python train.py --arch="vit" --model="self-supervised image encoder" --dataset="microscope photos of single blood and bone marrow cells" --train_examples=194171 --image_size=32 --crop_scale_min=0.3 --horizontal_flip=true --translate=0.06 --color_jitter=0.4 --cutout=0.25 --method="simclr" --norm="layernorm" --norm_position="pre" --activation="swiglu" --head_dim=64 --fused_qkv=false --bias="qkv" --qk_norm=false --parallel_block=false --moe="expert_choice" --num_experts=8 --moe_every=1 --expert_mlp_ratio=1 --experts_per_token=2 --shared_expert=false --patch_size=[4, 4] --conv_stem=true --layers=10 --width=128 --positions="rope" --pooling="mean" --projector_hidden=512 --projector_out=128 --projector_hidden_layers=2 --temperature=0.1 --residual_init="scaled_by_depth" --optimizer="adamw" --lr=0.0015 --beta1=0.8 --beta2=0.999 --eps=1e-06 --steps=7800 --batch_size=128 --epochs=5.1 --lr_schedule="wsd" --decay_fraction=0.4 --final_lr_fraction=0.05 --warmup_steps=390 --weight_decay=0.1
Rows from block 5 of a small self-supervised image encoder, named by matrix and row number. Rows with one number within an expert belong to one neuron, the router's apart. Each number is 128 + 32 x the weight over its row's rms, rounded and kept within 0 to 255. All counts start at 0. Numbers have three digits each. After the name is the row's rms in percent of the matrix's.
Before each expert's rows are labels from the 100 images, of 14976, where the router gives the expert most weight on average: "responds to" is what is common among them; "colour at peak" is the nearest of a few named colours to the mean colour under the peak. Only what is clearly more common there than usual is listed. The data: microscope photos of single blood and bone marrow cells.
# router: router (model.blocks.5.mlp.router.weight, 8x128), inputs 0-127
# gate: expert gate (model.blocks.5.mlp.gate, 8x128x128), inputs 0-127
# up: expert up (model.blocks.5.mlp.up, 8x128x128), inputs 0-127
# down: expert down (model.blocks.5.mlp.down, 8x128x128, transposed), outputs 0-127

# expert 2
responds to: cell type: artefact
colour at peak: purple
router.2 105:164151171118152119187172160154153138128161113088117152112179059143128164157184145140101145056143104131142112104069075098130071087188168161160183105108118161116131155104125121122107090139116113124122101126055106054084150151142141072146056110144142124162123171160114155129127114159124126076153179148119165107109117121119169091101101184143120122126063083128104178149114155124055126152149
gate.2 060:119119097104042150057106123095139147161150125111100146130067168171122174103115083122146079108064194150069096128122151102139113092099164134107098142093209164141141154072159094108126119108184150122156161154098186156155117097160124208107140166140158156193121116149061137095139186153147110105068135139101095110134154134106102128149113087165117119164109111126119102149155129083125088118117
up.2 052:093097180106141088105115146111128126142160161156124180111060159156129115113105163157152094125140112162172179160220160132156122165134135129088215112094145134120186089104088065142116124087135162165151133112130121096150109112122089171113129097200165117111116096163107174098158115095123137110027125103138101106106163115119165124163161118196160124156114045149108113160103095123156120119098
down.2 059:104151105132147153091153114056131107065076199125111114106089114160203158152145159119121113176106116124131127115081071158084083114158116093165160088066101163178085141092113206093183077135095151101139084106119157099095132141120139102158098139141123158115087151124089121116171138084171106098107123144099123168090119119107140089112103098156092118070123065110163160137121174154114076156167
gate.3 080:134118146193130117133108147130163143140076125117100118135071135151091113140108112126144081088079164109130111193115138081177161114115118157122098146109156107142135159100119093080135135081109142138073170162106167099094140128118135106119135186217115111174157082110053200106072183180058166090092147131098090143114090124145167105126165079113138119143099072130111144158135130083186172131095
up.3 084:148102050143181154142133100139102130132175110148156140130204088100114135093145100126111173152209117176129132034120119143088105141140139089131110084151105141112089127171141173136134191155117128087131060099117122140154116129118138147141092121078139159070113145113182103170094060121162089198125091159102139135153165179127079139068094124156103123121194146094147098128153157153107118110159
down.3 080:090140165142180167185088086134145109105116115101101155131136108055136080096123105089145149055137093132107143131157153119159153183172128137124139067162137084097137103168106072098156142120169114121100124223158110126152101105126114156131140149151172119156134095159142217097155107125126095147132125081133137097128133168101128184118112147114136193124120201203078111119136138146154160070072
gate.4 114:119139152144120123085141127133154187099057105132214128123141069185121125168132114144162126135094074142112135166120105155132153169174127082116161130119106122127140131146148067103128122074179112178118212156198127173090103129137117143096238077142100140158189127145148178115173134085116092154108127081153160084140097085131102100132132091107159109085081101121117098118128111103126125124090
up.4 103:077122122129105108095116151060110100157109123157155124133117193118147122127070121062096152154150107148175119151166163097045150142102136130136064161070146124188091105125122101130158126155157104116102175101139157193173127083177133196170190128114107130128136084183122130123120125114072126157142076102147074142101120089151114118175110092163127133165216153112136088123142136081130159126171
down.4 100:176119131131136186118144145156088116081120082132097159120130105149106234143115110093116162157117106173068099110110106136125120120079145139151132109090101110137118138151066113152219101106078172142078164082119113095177158081106153144147114123138171175118091152160141170090126077107120135137109135187118091140131174085111123150131065149168125159131172079114118160094091146141065153120201
gate.5 071:157135135138121100174139108152173139116181173114110181118130168111114141105116108164117145121098068151162145126113178176113094109240116113110158129155122157128093118154145116171112077132152070078121094139090135085094075130151052108082097101114162134128125180093157179115155088163169159143107142119123151129134103145126120139041121149143130115099096060151109157199154117189096093177133
up.5 069:115132140168094115063116142149160179157077135140179116107123128123181066103128140112151107103128134144094101160178098107143153173048149081140135158064125070140141115113137117105143172118114161175108167133214154222130161114116118115137190146159086116066178120130106122155168118113096068155108094107136134129112157097151110097168095105097169127085124149138177127074095107103124133081090
down.5 077:108134149081197074145132141134183116179133165104069066147141116134148079095109128144127139092173143115124162145082172089180148110135128124085125125187116137174152102100186131150038179106170094120153115158158186109117111110140172138104149157156142112188118104117068125136093179156147150094151080098117129104090132169066126072127134095149135104171098116128173071147122109120168133161087
gate.6 125:144104095150110082164083160154091136095114098061125058182169140124145110142130063125179169107102183086149174161103183142130179089145108142143093134127146116144197169130130124102132147132185127111133176151078111103144174099110125152153170135133142159114097096162110116133088180129119152094129125115116049153160157168131129184161155093119127133163167159156099046150182164074103115098113
up.6 135:170126131150179157197166090165140093122158056114118097135156065149066120144129086177140201057147126128084115090096113143108055159092152153131155109152156136087103131159121106100106159146118167072107148122112077172102141107110158116140143071100151106142124188172131140147113100137101108105166128178132162156172084147079137161087115144160090143071177148090116158148135108123085163142092
down.6 130:091092107130124104153061163133119155151070128141180076138108151154161090140099110133115095122093164116119117190200128087179167162138080128096106146111103110150119129139133184121062191118102144165170150170147148172084131091086132165098132070114099108092157106109103099200105145101065153104119138084142101145182090111144119149152166113130167135111090145133134056131163094109209150126115
gate.7 119:117184153098111182113133107121110150123085155136153214152090126156185161096131123115101070127116155089133115148179088119144187090152148110063152139094171129134137106077129107083124089107098148089168137089074166083152128135201108128052125113171138057167152072111084091086164147144181100097133186134160130146147136159123128106162167093170126087131111120096142111127108097108168112155139
up.7 127:145152106087136167117147124139092116096121161135152164185078147146151149139125146100127103115081097103130168188125166121143161111165133123087142190106140156099109114091109091104139109123126168083174130106116125086135108104153064138066141138140146108132102061140096090056225142168184108123129172127195088137136130153074161092123192100188131071134097129103131105181130097117145063142089
down.7 129:097170056148119138112099141153115152104081178134173145162138162130139150143102129132131107138078089153136181122109122116095143146167139119143109161087127192122100130076106093077115134125115116075170073092136173115122149119118101116154095120145135126079106146129152081136193083165142174095064181180114060177127151159156180116127167091194025110075104133120123115161127144131114095172116
gate.8 098:105122066168084113145142213125121153120105129063176053137153146138093106142140039134176168107089115138082172156123126142153110112135093122118129115140127119128159150122155151160121144146187125135135219114146154160133148101076060171131196116131144198106089127158071125160132148115112132108123111089114103116130190135080092123151153131122139170132133157181093031144143150136139128107140
up.8 097:126156151153095137082149063134092095118116132140123203154112127120143136125147108112092112143093122141182132115136152105110123177152130108115105143104104220145163100069116104146157046125124100126097079104154120102159102182164117114111118121127143104145162108076205143132199089081194140192111105111162105122097092125161149107081118135160140126118172039114167127089169146133093068154156
down.8 089:127121095106158136138185131162149049145157087107103168119186092106120161175167168153117156095120118122152110140056100081144116119077107142180110088143147199100131111094075105130100132156122150092109133108081061091170106110179124138142129133151113119184108068116141176130098112125102074147177082172117103129156146169120073110115128148104198083122162083104167146093191157157136128128160
gate.9 115:184100172088117183167162159132103165098182119089088118123097134154086159135160155142153108052120131076067085127126137113196106069091131123104185167135127096077111131149133158081120133156088187074152135122091146074148179163110117149141111163118124132138116150146066145161159120189094084098096212156176116128161166149093131126135122170132103145103119123125111145133076085088100135141128
up.9 118:129107147137078079100140105102060061093136104139102132206112133122135141158173103108124157135123094125182167166132138167078186122119105124137136126092111206097121160063087049097163113139136089112144148114090086095115101133110092132113199107195149098134103103148197117111156144115189090137168162095176116160132106155161147094153161119154123116156135106153086153078142144103104091169135
down.9 124:122152143161120147136106205119116158115060166103227121152107166093133078136084138133108104137081150102124172157138112142147173148195144077141094152099108127112119182140142125104088144114129114141140160131157165062058171111065087073178125154132156155092152114134162097156152126088095130079096159056134135099139096095145145116139153091157132108104080153150087157190171136111172121116103

# expert 4
responds to: smear: peripheral blood; cell type: myeloblast
colour at peak: pink
router.4 096:088136171120108060147110122099098112120137125101145100143107132112166093152141146100129124161131080131087173209118083128118151138179093097150130095148155152149135145123108094075100213112130071168130203128178155175147144089176111161128167081119139086127116044179165141176138152103101101100172110115135072166099055120128151153177098102130122136174142141139116134109081092116115159094083
gate.2 103:134090104113125125160120145157128162093108165140123103172139146131112130112146128156117083055067100071213172159129156094107137147176104116076236112159125141112103099149146143130149122120124094129221146164128111073085162127111137118151054113137133120140126145082150122114110153116147126125125179103124081119162078140153132150120227111095126108123108118129076153144184112141091154156056
up.2 102:120101088106136126135115128105113093157113109113117127159154116143071201147113081078091142135130073165110138106139081144130128156131113098114069138079096194163106138116140125142153067084130084133144151116149107129166147179093150081123181101111202158164174092136222131191099150081134105229085052132112149110119090129178122158146121129137123168152136139137108099094129141161133090141151
down.2 098:126153136115102105095116161108116145131156151138199082114149162103072045164143139152130124108174149137145153133155157151104125113136097123145139112122129091142139164127201170181103139114133098120137155116146165151104167182077111144112129168103120163109130134189092139185147179128087093061132103038142142090107141068178067075119113179107042122123118178109104106160128148101115116096076
gate.3 110:124158107105092121106142102131120123117179072166085131161171083148134186129108115156132113108150096148110121114112070116132087157046161162140090123143140124151108155196100061105121173113131108150148170134123133153188127080182130120106168147170137101166099143113210152115123139132167097194087121168118153155136170176079185138109082057141108158124099167179140108121159097159080160124082
up.3 108:066117118089165098217097119079100136134104173138147090120151130095113146136178174060114120225089080123153158142123110114119134132094101106132075160105074203208093159122094151154158135118137142117086121076181097143125082137081106094096124163181131161142099117135120116159099163121174149102132107118080113116122162123112117132145162105217127144120111110126115105118134142147130122098198
down.3 105:124133157153093115145089161141129051117174118138015111151122140115098128076136098141169136149154140112083160166139123123136120087136101175146164118188116139132141167117102160119142079182080049171154067156073077120161099164190127094104121140125134126091122123100159112148081151142173161120112094131083085177146121170162166168142125125109106176173097123106132161082104164110096144102175
gate.4 080:143148145091155128125058095068133173191134088127171107138129133137112116151167170081110147139096141168148090127118131148118113091152144109141127121129121107120202110200120161137084094079080080146146165102127090147109140144104156156156145099118094163056115094147014174134154104162142129071163108096137132093130178107151113160136114166107138147150078168206149127119108172160148124146065
up.4 074:138114124180113094073135211172081124099138129153119160092110069175159151149110076105164135138139176125098116147118125112173091142112192108156116066138072145131076164067115107078102152112169128152100142172070153100120154090177178142137139126118166127133089153173152120132063150188088156171192160161126146160162136141077117111096093110109130097081138138077150149101145120101155100121095
down.4 081:132173185104188110139113098123198131158148153112125135123098112080102116097192141107136173087135074174120202140165108120127103133118109085158102089130116115100149122106114129087155129114123128199095118184149160067143095152072081106132164151095157110107124109116184120156154137092142106148196140066117100076128159082131101058070182157101103094165135122145099121092172169086153120112139
gate.5 101:143100185174116162121176090132131121145128100099123175127084108115128152136152135175127145121115161168105084160154111127125141107151148137066088065100098121113102137184107097106140127057102142195073169132123147148137121085162202144078182082081143100111189113144134145135094105116100135178157201153142136160129074107033153139160112101159102141123108136084172118121126091062152153127153
up.5 098:122122040125169135106078158127128149143149111163126110105104151138128084105135083121166162182156165135159094096143192153147084142187101081174202170157094139139117061125182185150103138096148156141147114107166099140076127132092116143174134159129084166074093134093087121121165093154096130118128111123132145109116120118190083117053098144121160101130171081180124134100172171143179152132097
down.5 093:211134114104114114060089140107098121104148097108161156128181105146135086065098159153180139139183122152087160117168128162140133104187161104101163093160105110119103154164167165150100096133114057139123114144126125144125189166137128097112139129109133138074123132130081087131133196081158156132121071070057190041126140112134120100144100135092131108151169186147125160113092150117121135086090
gate.6 122:154149157113082112154167166192155193129107177085144101112215107137143133171111112149117156061122142148070142095094079105158147106133152172121083136084133107133109162136154099129113185125157087153110162135101225107104209118156166111089135112092166111166128143156147129116067162124105123138077164145145155135118100168055161129157106095092098101107112158091131132150104099151108131120074
up.6 116:184121107197106115116167090204098175101147109145097117135106138168140053096105087206166086036157172140094117121162129164177130133116163132122151130112104098108105124119177095091126140121119161131123128165123135139095198115166153066095099133134119108115184147092195094137104142152093133112101134177083156169102112145087142124135107102127110173056127152124114124152119067093169144108104
down.6 112:107064100139149172130169127127096121132105124148134152112123126126070105188102119170077099166160178134116092072093198135084107127089177169109098158097150093152114129153138171161151107101096194076152121095121093181097104096126182131160099160151140140092099207167130145135072085177125110111129122154108140131124117096104180136088130161102132127049156099103154177161197100134112145156141
gate.7 107:183116108138136173120127174155156171153151171111156181099122146143137129086144093108093114096143162120200141115175144156090112141145158155100161143101130072106173080114187150127146044110109107123131109059084098084088157154147126096144069178151131161142163095073151122065128086085132121157138112096155131119107121059141123088128164202062144087120118081112146156129161145096149108165116
up.7 103:102148156115086074171060140092129107128095187086101096183111121097098158139172146062122151201112099118155171152118126094104148157103094151112066153098092207178113151126085154135131107144110082102110104146114084095166095162128098123093128165188134165145148053105159131133128172098168155144124126118136094135131106123136188121124146147212137139162108124120128156164200127141162098098159
down.7 098:128144128164131182086140076144128180160104088136208124147137117151121087134111096112123176129093129147117079111223135108124142173147182100084108138101118116117149065131106110131090168070132177152086142098138130145083154103126140159119154115066157153145133156141107144099136105144118133100156180123146108097104139049081152079113088142141219071123156172110159113125195113119157145134060
gate.8 099:158138078116144124063127143135109111151159091129128158078130111170151101093151079160097147110145201159096056070183107148189090128191189172108151130157154111127168127102178112114134117119141109130079142126050128106088176166139138130194138096107175134117170142137148139155105086086109106142114137134137123086122138101132099121144101141074160096153145107104163105040168177085087133164148
up.8 106:169114078139141168065162189161105136148166142113145150048138152174101071124125105187078140109146168184123065072149120140170112077216151156074139125118085062119131088115175170157148121095119126127127125099129143133052130137116150118136120134075125150138139152145134111128150086134083118085136111134125140072115177110123089091133121141090169079114104087066134148126119147111112091161180
down.8 118:136139120115136092163061179143133120112134182148075099186156143136106111125124164144105087136127111105169186153053138127141110141055048121132157116126100128117133195127145099091171095139117116084153145131128106121174086123104122081131051136191120150134153135112151090148122142120143116164091105143113104169134145116148130138115205106115026140116105119152131139110135169144145107058222
gate.9 137:158177117133187150140141132139131088158166087075120155115075113075145163110191183118093136097122111183101061119162099126139050142098187170159148170115128073092129069138092094107175152128084188122117112155093085179150145083143127108143112126150099142148118134108092144108181087182137088112208108126186130131124171089093147129129088155096150138157126145115161136082137099122122143137085
up.9 143:125104054122135107140119099176123094126190130108139145063089096161123099138127074208122100119160110127084102124172111153176062142104168093164178080140151081060128093163102137155150169108134212144133196127087175165144078095131142126155081098157063096116119142168118118165093123142080139130134167132070178110121132144109122124115115137148143137092099126125129150141120105155185174093125
down.9 134:139171145118119109106126152138178118119130206112134137148123144131120111112154142179125127119170086177132150150114101133117114163076086081167158117125143120084098170141152084129154167112145131083063141133146147191166128049118117139123089158142080127178118134135142128148179117073145119226130117126131138121142099124142062091112147179153079175100095156191035126173076127153161149079102

# expert 6
responds to: cell type: erythroblast
colour at peak: white
router.6 094:089133110160094087127118111115093150106133102110174117132173121062139128135135130093145193153138095169146188083117112112115135154193068112154117116143152153123175141124115164168142136117153119115167171108123156150098149147145101134185150121129128181116144056168110080144138139126150122105185136008104119089152122117096116112126143190177148082110145059085149116175127112072083090058113
gate.2 093:121153117114171106068143136148138109140105122110125170090100133162128082091095124134133126136188129139119106142154140161167121131166143076147104138130143072127124078099190074074116159122094120125141127170197218122160228099122184133103147147089083066123161097109195108148151119158111114117132124184140157143122068117167137120141113085065127115160175159138119206094109115151130176117138
up.2 085:197118096157107109105110229118082104129162085135130134092107159121084128137154117163153119160153177089124106118128135208178171059155138123085141091102087113088100087091170103092134155134180119128131152138137198168091188124156142110141137123138116142086170104112191123129123102139122155175124046163111081097149104133163118147155141109080134122134148141136144169077069144109169165164136
down.2 089:177148123144157125145092136135152144116133086100139093244099072145131128178176123145198156098151097099129156152105092069142083151112083136167109123167155114148147181161124120123095132165116163111101156111122118130154143184123106118107138118140114143189165112152152129164117154137133082120108141132143153147121089152113117164103131170080003156107219069131171142121112168122127094151109
gate.3 065:190132166144104117113141096083189096108214134102140167162151141173071120154166153105103141057136138107134097188135117138147147120081168104191144054162085117098154150117103081099111109176166132104141139139101085128152141097145122147140150114182127099149137146155172158160080142100137055072194210112184124123151111138109115113107102191143162115144161142097110118167140151129118134109111
up.3 064:112124167161117139102128080139108104094066144188140184114106156136168096118164167146107138191042209145149160120128188106111147111215144125103189145120113173145146122082123149171115033112105164094080056141109096081087076144118130116144096110112145146076133082107123133130126139120117144136080147098092136124128144117141144077114110154130132125157167128146170103151164159137144068125107
down.3 075:137125173134099102123177156152128120174125147153074142087102155036149101113090083135082104157093163171103112050140128151054102114156140187123082137130085113183138104152134116120150174118068103162139113146132124176089169087133169070080105115131087106103115153147117138147118104159131158172133152153126108150126084138152201195111139085115055127125090133118085150126144069116095146136163
gate.4 071:120113209149147139146173124095118135101085071130138143132056135096098150111130144137147148151177100052178092168127114166118071129146118141174213089151142069135068092103122175127105127101153164119126166131147095096038118125135140144129139109154080091148098158122067146101160128127135106085148138084146166079146127138111094128119136145111132142150151057147108217116107125114099139192138
up.4 075:170135079097085097119103154139128134086148121140120119146095102172107146094103108068097145141134147151081164089152081124165130112132176151112123100135161055111173174110118198124161153178130117129168057125044080095142116156167146101109102177186205186118101161102087095119128127192136105082178145104120123115151138176133146152140143142109136186095083163137070161082126136144141123124118
down.4 076:103155170117114063131116147096080125148135197164100103098160121102097177107175145187081131140136104115123097132151083115136115109126170157095132103134101133222102181100088096133169074126109074115155100153098168098142135150161143103069142129087117141151084109124172075161126148109212100151179169122096091175094178126120143136141138115154139141182074143096145110058128098117108143085161
gate.5 071:153110133112096117072121147102109147122127081155160146100121070143110173121147187128112100124152134073101117143151104128129095129194108126146186140130124142163089102072109124136156132133080126122130105196140083140093142177106076072182179127130183154136158149124169084127098181067106128173109133035121130155144040097173166114138147125158118148154128112033102166127143152089105147142118
up.5 065:111112171177109161121130129143132141123158113110117152103134139096124037165067106128165195106158069113160142157102169151102130127049081080125134098132104093129149146193137130157087113103198127093108162147078134130132147151096100174139066079140133123088108138194091168159142137110146125133120131144130118146123192151135096135108121137211101155105160138232076134133102116108150113100162
down.5 078:132107085164083099162165150157076171105138140153113115145113101142092120089069101093130084102115118134143064086083108150107116128120151223148144160110133117119135120065139061143095161156145098119152111145146101135101136088169111121153091092140153103095069212136155082130098082123110156092141137128148081216163160170109154122186109140113149134152047151148115144120175106102116160128076
gate.6 103:082139116137126116169130136101139124139173162091131140113071162137107189122143111142102090101101155154094112126160123089188079149126188151172071181124161079087173122127084143133107135125145095147144140120150137091151081070172147145129177134072174164182097165085106041090106103186145100077129135198122173104086137117088124117121105116133154119161125198170146088123168094153151139128107
up.6 091:116145175157111108190136145143154161154098189039106146104088141074129189107164179144074141064091140120147141121154112094173166154148139136119061163122122104143101110153086137092183185176073136157109119117154142114118152082201160174126140089077110106159124131102115096110148143084145089106134153145156086158158076105107084124197112133098094104130069136091131107141118084122145152127117
down.6 100:138136108103112144158169211123141097095102145141107125147134143147125042160100180064123084107123165117182154153066175091194143081159136156157131151057113164152129131080116156157112108193150101137162101112129083145086154117080112073118092117158153139095124139133118120119171095184120161076149164102158100108158154166155105134144126117064127173107095118139085099135127156196132097174160
gate.7 108:134141120037097072139081158093120165151138133113128117103109062170141080131136106067071079119137169105097109105130124114168113111107152145166096170095124116111139136124140178106110105143111063116196141161109162137152172176178167111159139117127111126131179123130153055165056182136148154065132132132141133103128172119178173112168118076083122093123089182111176116058138137134146124148129
up.7 115:088131093111103146111162166123111099163156128229104121140150178173101098106135159144155121134146078139128086195126093223090143094156130138103181118109065168160100101025145119131101152107184124128130100112079121112089178130108086087090105096125112124128099118131138134113157078103125108197140080182109089144130106137151113141134152090062113135150144119161100145126101154142115148186132
down.7 105:138136114100117071150088088127124111116131119129130119168039126186148173153174082141105101060138084166076127123125075100162131137090140129122127129118157145168098170132101084088153160188139111133100119143114190130157126125197159143054157141115085103151123087136186150171133154084089081165080129122139163153104080113123162158129052098134048148132163150141114102114164087143127141109166
gate.8 116:163150182099124124129160086086135150157089133109136146085120136151147194131141139077141152128203094163106103095154114148106127129052148087169099099084156103102110112169151065153097129148089095133087129131176171121219151083136142132163168131125088201130094133103176152131146113141138083114082158117128185119083148099135101099147097118097143144151131191176163120119123086182082101167172
up.8 122:175119089109103167120099171162108125115138097090172163101130112102122073169112084123135150111121158110084110145131129129174105077114177085128139170137139061083180114149108091112095103130131135137082148118170154122146176102231167159130143140125134140107105164136107174126163101125148077055052149131180178094109104112105125103100131167102153099084152162134154153130079116127088078083056
down.8 124:145104141116110151105178121118083157089165118070151119142190076057123097195165142116165173121157118068127136161088171090113064126160104102121156113140153134065126133152065165158128181123181157131112176136193126116161143132112089166111144155098157146119062158151063154127150115150128127069140131095172123101137151187077080110117129133097064094117167129118122117128129179144136139130082
gate.9 093:146181120105088133116133143065139116169109191130134152147120046122110136108155224078130120145157127135120105099122109142153129125087163121111117123056095092114136123075136127128130113131100118174122129153156151136164124166083168092114145137126100140174175106127189092069190109130162081136161080152156143064085112125121130127137085076063145122135115151128141168090090119182219148185136
up.9 088:170123155118086083122068126123136111158129102188122175115116152130107042167113046120136136104159137122122103163118115157088140100091162139155134138167115132091130115164120118107075110159130044122119165141129134120160231135146147151110149123125056183111092137131120140189086080085107139104137100178170142150093050132170147114126121137070155144142115179156108170141071130168119113144090
down.9 078:137165191165141114158157135098112171072094149102140110143163099142138164146208058083098167095154121121100124171141098078142118192153105103136131139160170088155088159125099127130119184179116112123154133101167155141142135168127079120113166117058092143131122104141142094127118115098104094098108111079144169160066069100090074109152074085139109132102169147103128125133147145191146041144097

# expert 7
responds to: smear: peripheral blood
colour at peak: pink
router.7 099:153163083141092099172120134135105160111090096131105088168108157118117162126130183180114100117086110101177182149140103119106170145109089170147148163127119173132079158133087107137154145162153174100135164150142102140109061128159109057101062173180112107088139087103099103080165189143120170141131096059125077153177155146113135136170150071162137160112075129146102081123174118087184150127105
gate.2 121:027095118151157174091149079140145074099127097166121160124144106101169188106102123150147104189114122153152150138147147122141148174194129041110121089158146113103099142143115142095158139076166163147089099134144139128157083059172140192126120128121136111097122128110113132089080074164128125150136136116137129147174056115095075162089161155162109085118180096129142130120198146143135068114124
up.2 110:171144112104140131089153162118151083111153206173118195101083129168160165073156140114103094121140087169104130110166138174171116076166135079143154192136183077096132080073151143164126112070114119155170136097126152119155154126087094136171147124122073150152095152137148062121146073146145108150136144110128157104097146111163090112125143165101138053182089115157112160113087139186107101174122
down.2 128:142138100110168164128086173165139147125112138162129112078108153071056119130085085191087124141163157187141119083100188138046116100122169215146071105086122129146150036070182127129133145111115124116159131116128119117131114146147119140130140167097144115133105136130092119185099099156160161120163115162184075121113165075162134104086184131087111121145088128153116175109125150093143142166118
gate.3 123:164156168145148083130178154121153138122172166118134117085112101164110159138128158133118127097135128153109029124143075149119067108125170131134171101129138027157146081137137105171132166095143154156145132141092216131120117130139105098124162122126100116111134195177096132124177063124107109103136187167172178126115189083091138127150044134103129122115116085104131157128070114122100181147121
up.3 122:193219094204091133143126132165108147098139169158040112184098162158101158086117132135135108116102089111108127175109076099086124106123098186121133124113094166149126140102092113120153153147123172129155097140092146131194103138109072093043076120185118126125133103083113115107157148161135170181122131170099099147129141153105171149091146096162102162121086086152133095119121106105178156156110
down.3 127:125095175147117144151137137177106087152123143131154172188084163165129113200171120165100112144159115144129108161157108109151105193071102119182096191103099147128086149168112085092063144149081121116087174147159116147117137097113120108181112113127085152177174113102130142189155126118053117154090100156123114117102053089128144130136098099143194132055164159144155144116137102131175147152084
gate.4 056:168121158186166139145134071137171116107162107119136080189181117125138127175124147124136136118171113148129181111148109165065188096133105131115145098155081099075145125142134085115165099154106101101111085087061130100096144128128128148114081105145158162123100162162177171166086110106152128147118145115193147115118126123146134144151074171157102170105146211081104146114041091108049100132158
up.4 058:172118148147139207142147189157099143104151129078170106120167135140103164114122113139129136053141090104125110129139109141058118096085175209099090136131114112100200105125113101152147162126100110115159106135056123051063196129063150106099122104179190162201075156151134173122067109079155163109129164149130132123121121136113165135125134142114128136148114128098087117134139153134107111163110
down.4 052:162165112116105122130111126088147115084133098138137079126133111157109169079100053107090161156062122132129109139163055133180137142154133121095132084178149055167150170159098076129181113075153170142129116150111081155141133153137148122096130118166188155116224137140137147131074122102107095072087121188098134195150089110107117130158091060151157152129127118076099146125093118143085109137132
gate.5 067:098104090121146184104113143197162141122136088115190145076091123096116111165163158162149122111116136123170138121151107086128133119159136096097168085164140110085118139151118148153169158121196167119107126091110089163142068086215122141100117131123096135151136155115068114089166145148149116100103160091189155089183148124145166119032135172131131116117126068084129135148064110113128077068088
up.5 067:067150118134099090102124124122137103133152177095130166116084099106151129078156113119128098073084126133085139128136090140172181102158132106138107081085139111132118114145159060057128106098087101117137123150201184078168161102216106099135194157133145100149137087110134160082160158036165119106152130164150150116084142142128125119141104140132110061108165202139156149113112111154123107090082
down.5 072:172163096110089125051136097121146103129176104152127135111157054129134124107081151140107106124100141107170088101177138128109134133149216130144167097060118139094122089137156085088144127090110145153145075182127084103095137110149098128151090115146211117086171145175086160081153068181149142151150102131133142099148191139181145123093174181163161123112117113118140182158102163111137135119075
gate.6 103:100088130112133197170189137162129123124143125130152111123116133173050114135107151052116147169149123133074111128099124137111094157113171138172145161133112097170130147148096097136097175136123102140143112079160113178126105079153139071130202125085141140152116209132128125154172072147103091107064136156144136151098116101093167114089098121110087124087171173015168149157144107150113131165127
up.6 093:118136150164073121184129114148138155158093106148109120219141127118128110158126124092110136155099115100186145172100131107072137141086088166129136124083091189175104129132071064151137125198095112113104105084099079107126098139161111070081104125186122110166196100074169186122113147129170131168077090125120130123108095130149174138132188117142153183098096119125123153137166128176159137159178
down.6 098:163189126072149111125087156157151084119121109153121147150069165143132144108107087169134103147135155164086120133137120167162153109107079195138080157134135110138120132094156124059104180108109211120114131174098121130117110144103084150106152114092115137100127082116185100154138106121072085190156062169120094146150056111159097173170180072100126154121136128155105082071131159138184092139146
gate.7 125:135113129166236144122123132146101100121152110105125090121112170146106108116123182167123153121147124077061155137153134151143086178139118128163196110196125118131147131147139153176106137110157176167156125146160143146084133099032152146148184107069135144090108156130100124068209119122083132126066092120076145128108112108060131109098069112155096163158175114160152116127108158111143152130092
up.7 142:101091160154175165136185127124141107130146137137148104093158160135072146171106162137125216159132091144065111112086140142079085139119118130122110123173084138135139151137162138167108136170123137104146086099153075184121101143042100135148183093054183169115094173182093117158136108124101110135106105123083135113094173104099127101048111141178119154176146127099150126157105168181138087160148
down.7 126:152156133125173144133156118134179120122109163123087149128130110099081103125149129122121194058171116140114118080147122067145077104155135095110143100145133110088189082138144168131175087128119136124088097111181143120173146163112154153093144169086090114196164124110087122121161144153145113136148158147110199140086107127096137107071079176128018099149147119141130228125081162135138159105104
gate.8 116:132158177148089166140108071125119190136109094067176113157113163092089125119197154091120143114099086110125128150162100124099154163122122124106142147105088160148085149170115070082145135136073140138153122151182093150134099136136126089085198105160142143110146124104107176125208158050163146144049130114179148123119141140093174111131132094149141177091124160089101129114081137043103130107102
up.8 109:112101108095152092141158199089137073126157161186103110120156080171150116166092078148138122138162158167112131110103139111172098079119145122173115126133175116130177128049136161148101127138199117123106138105071150133113166123110112137167084123072128120136090148194135098143084111208105107101184128114062128104125122115126062098087139170131147075154133098160125133160140132225130104125147
down.8 120:104109125155060102071157079120023140092158144156119153123114111143073152101149156145102095113131072141101111118169136113175159145140128088174176178112145160123095120133108075134143130140098081150166138159168149142137145110131126130175144092102131140097106166150176147145153134082138110139080104100062201115062119095144144086144065155197190173178126157128115155116127090134080146122141
gate.9 111:101185092107157106116122127152127135106125145092128115142151116123100173128171154195100151152132116071168155113136087131122132116117094170112149139083136208144137138090136145163132106169117180076149098120090110081106031181114053111136081145182131130098111091052140085036154133129155153111102128070073142099136163116141128090136192132128166150119110077120140111121162154143180113119150
up.9 106:117154087134151100160149142162118125092129073138145094175178135159091152157132126174079105179115156077171165127122089094122153118089101154144132189125138220156097145135112114146088138141125137060151126072129100115093050190130097095144103152143117088108132081082184127113101168136072153133137108104092119141166122136145117135164147103128143162050123092071141090123211118124185133129161
down.9 112:107108075164103137164125141139119160114077089086142160151174117113086070113067120089139136154096180113130120131106181123155143118199170105076162104125091137099135086151134104157116105099128144124143166126194118135095138156127105166144121113098158122125158133143068151107134107212099136061149150109188111127200175149152098125110149142131030103079154177099074137161134133110163119088076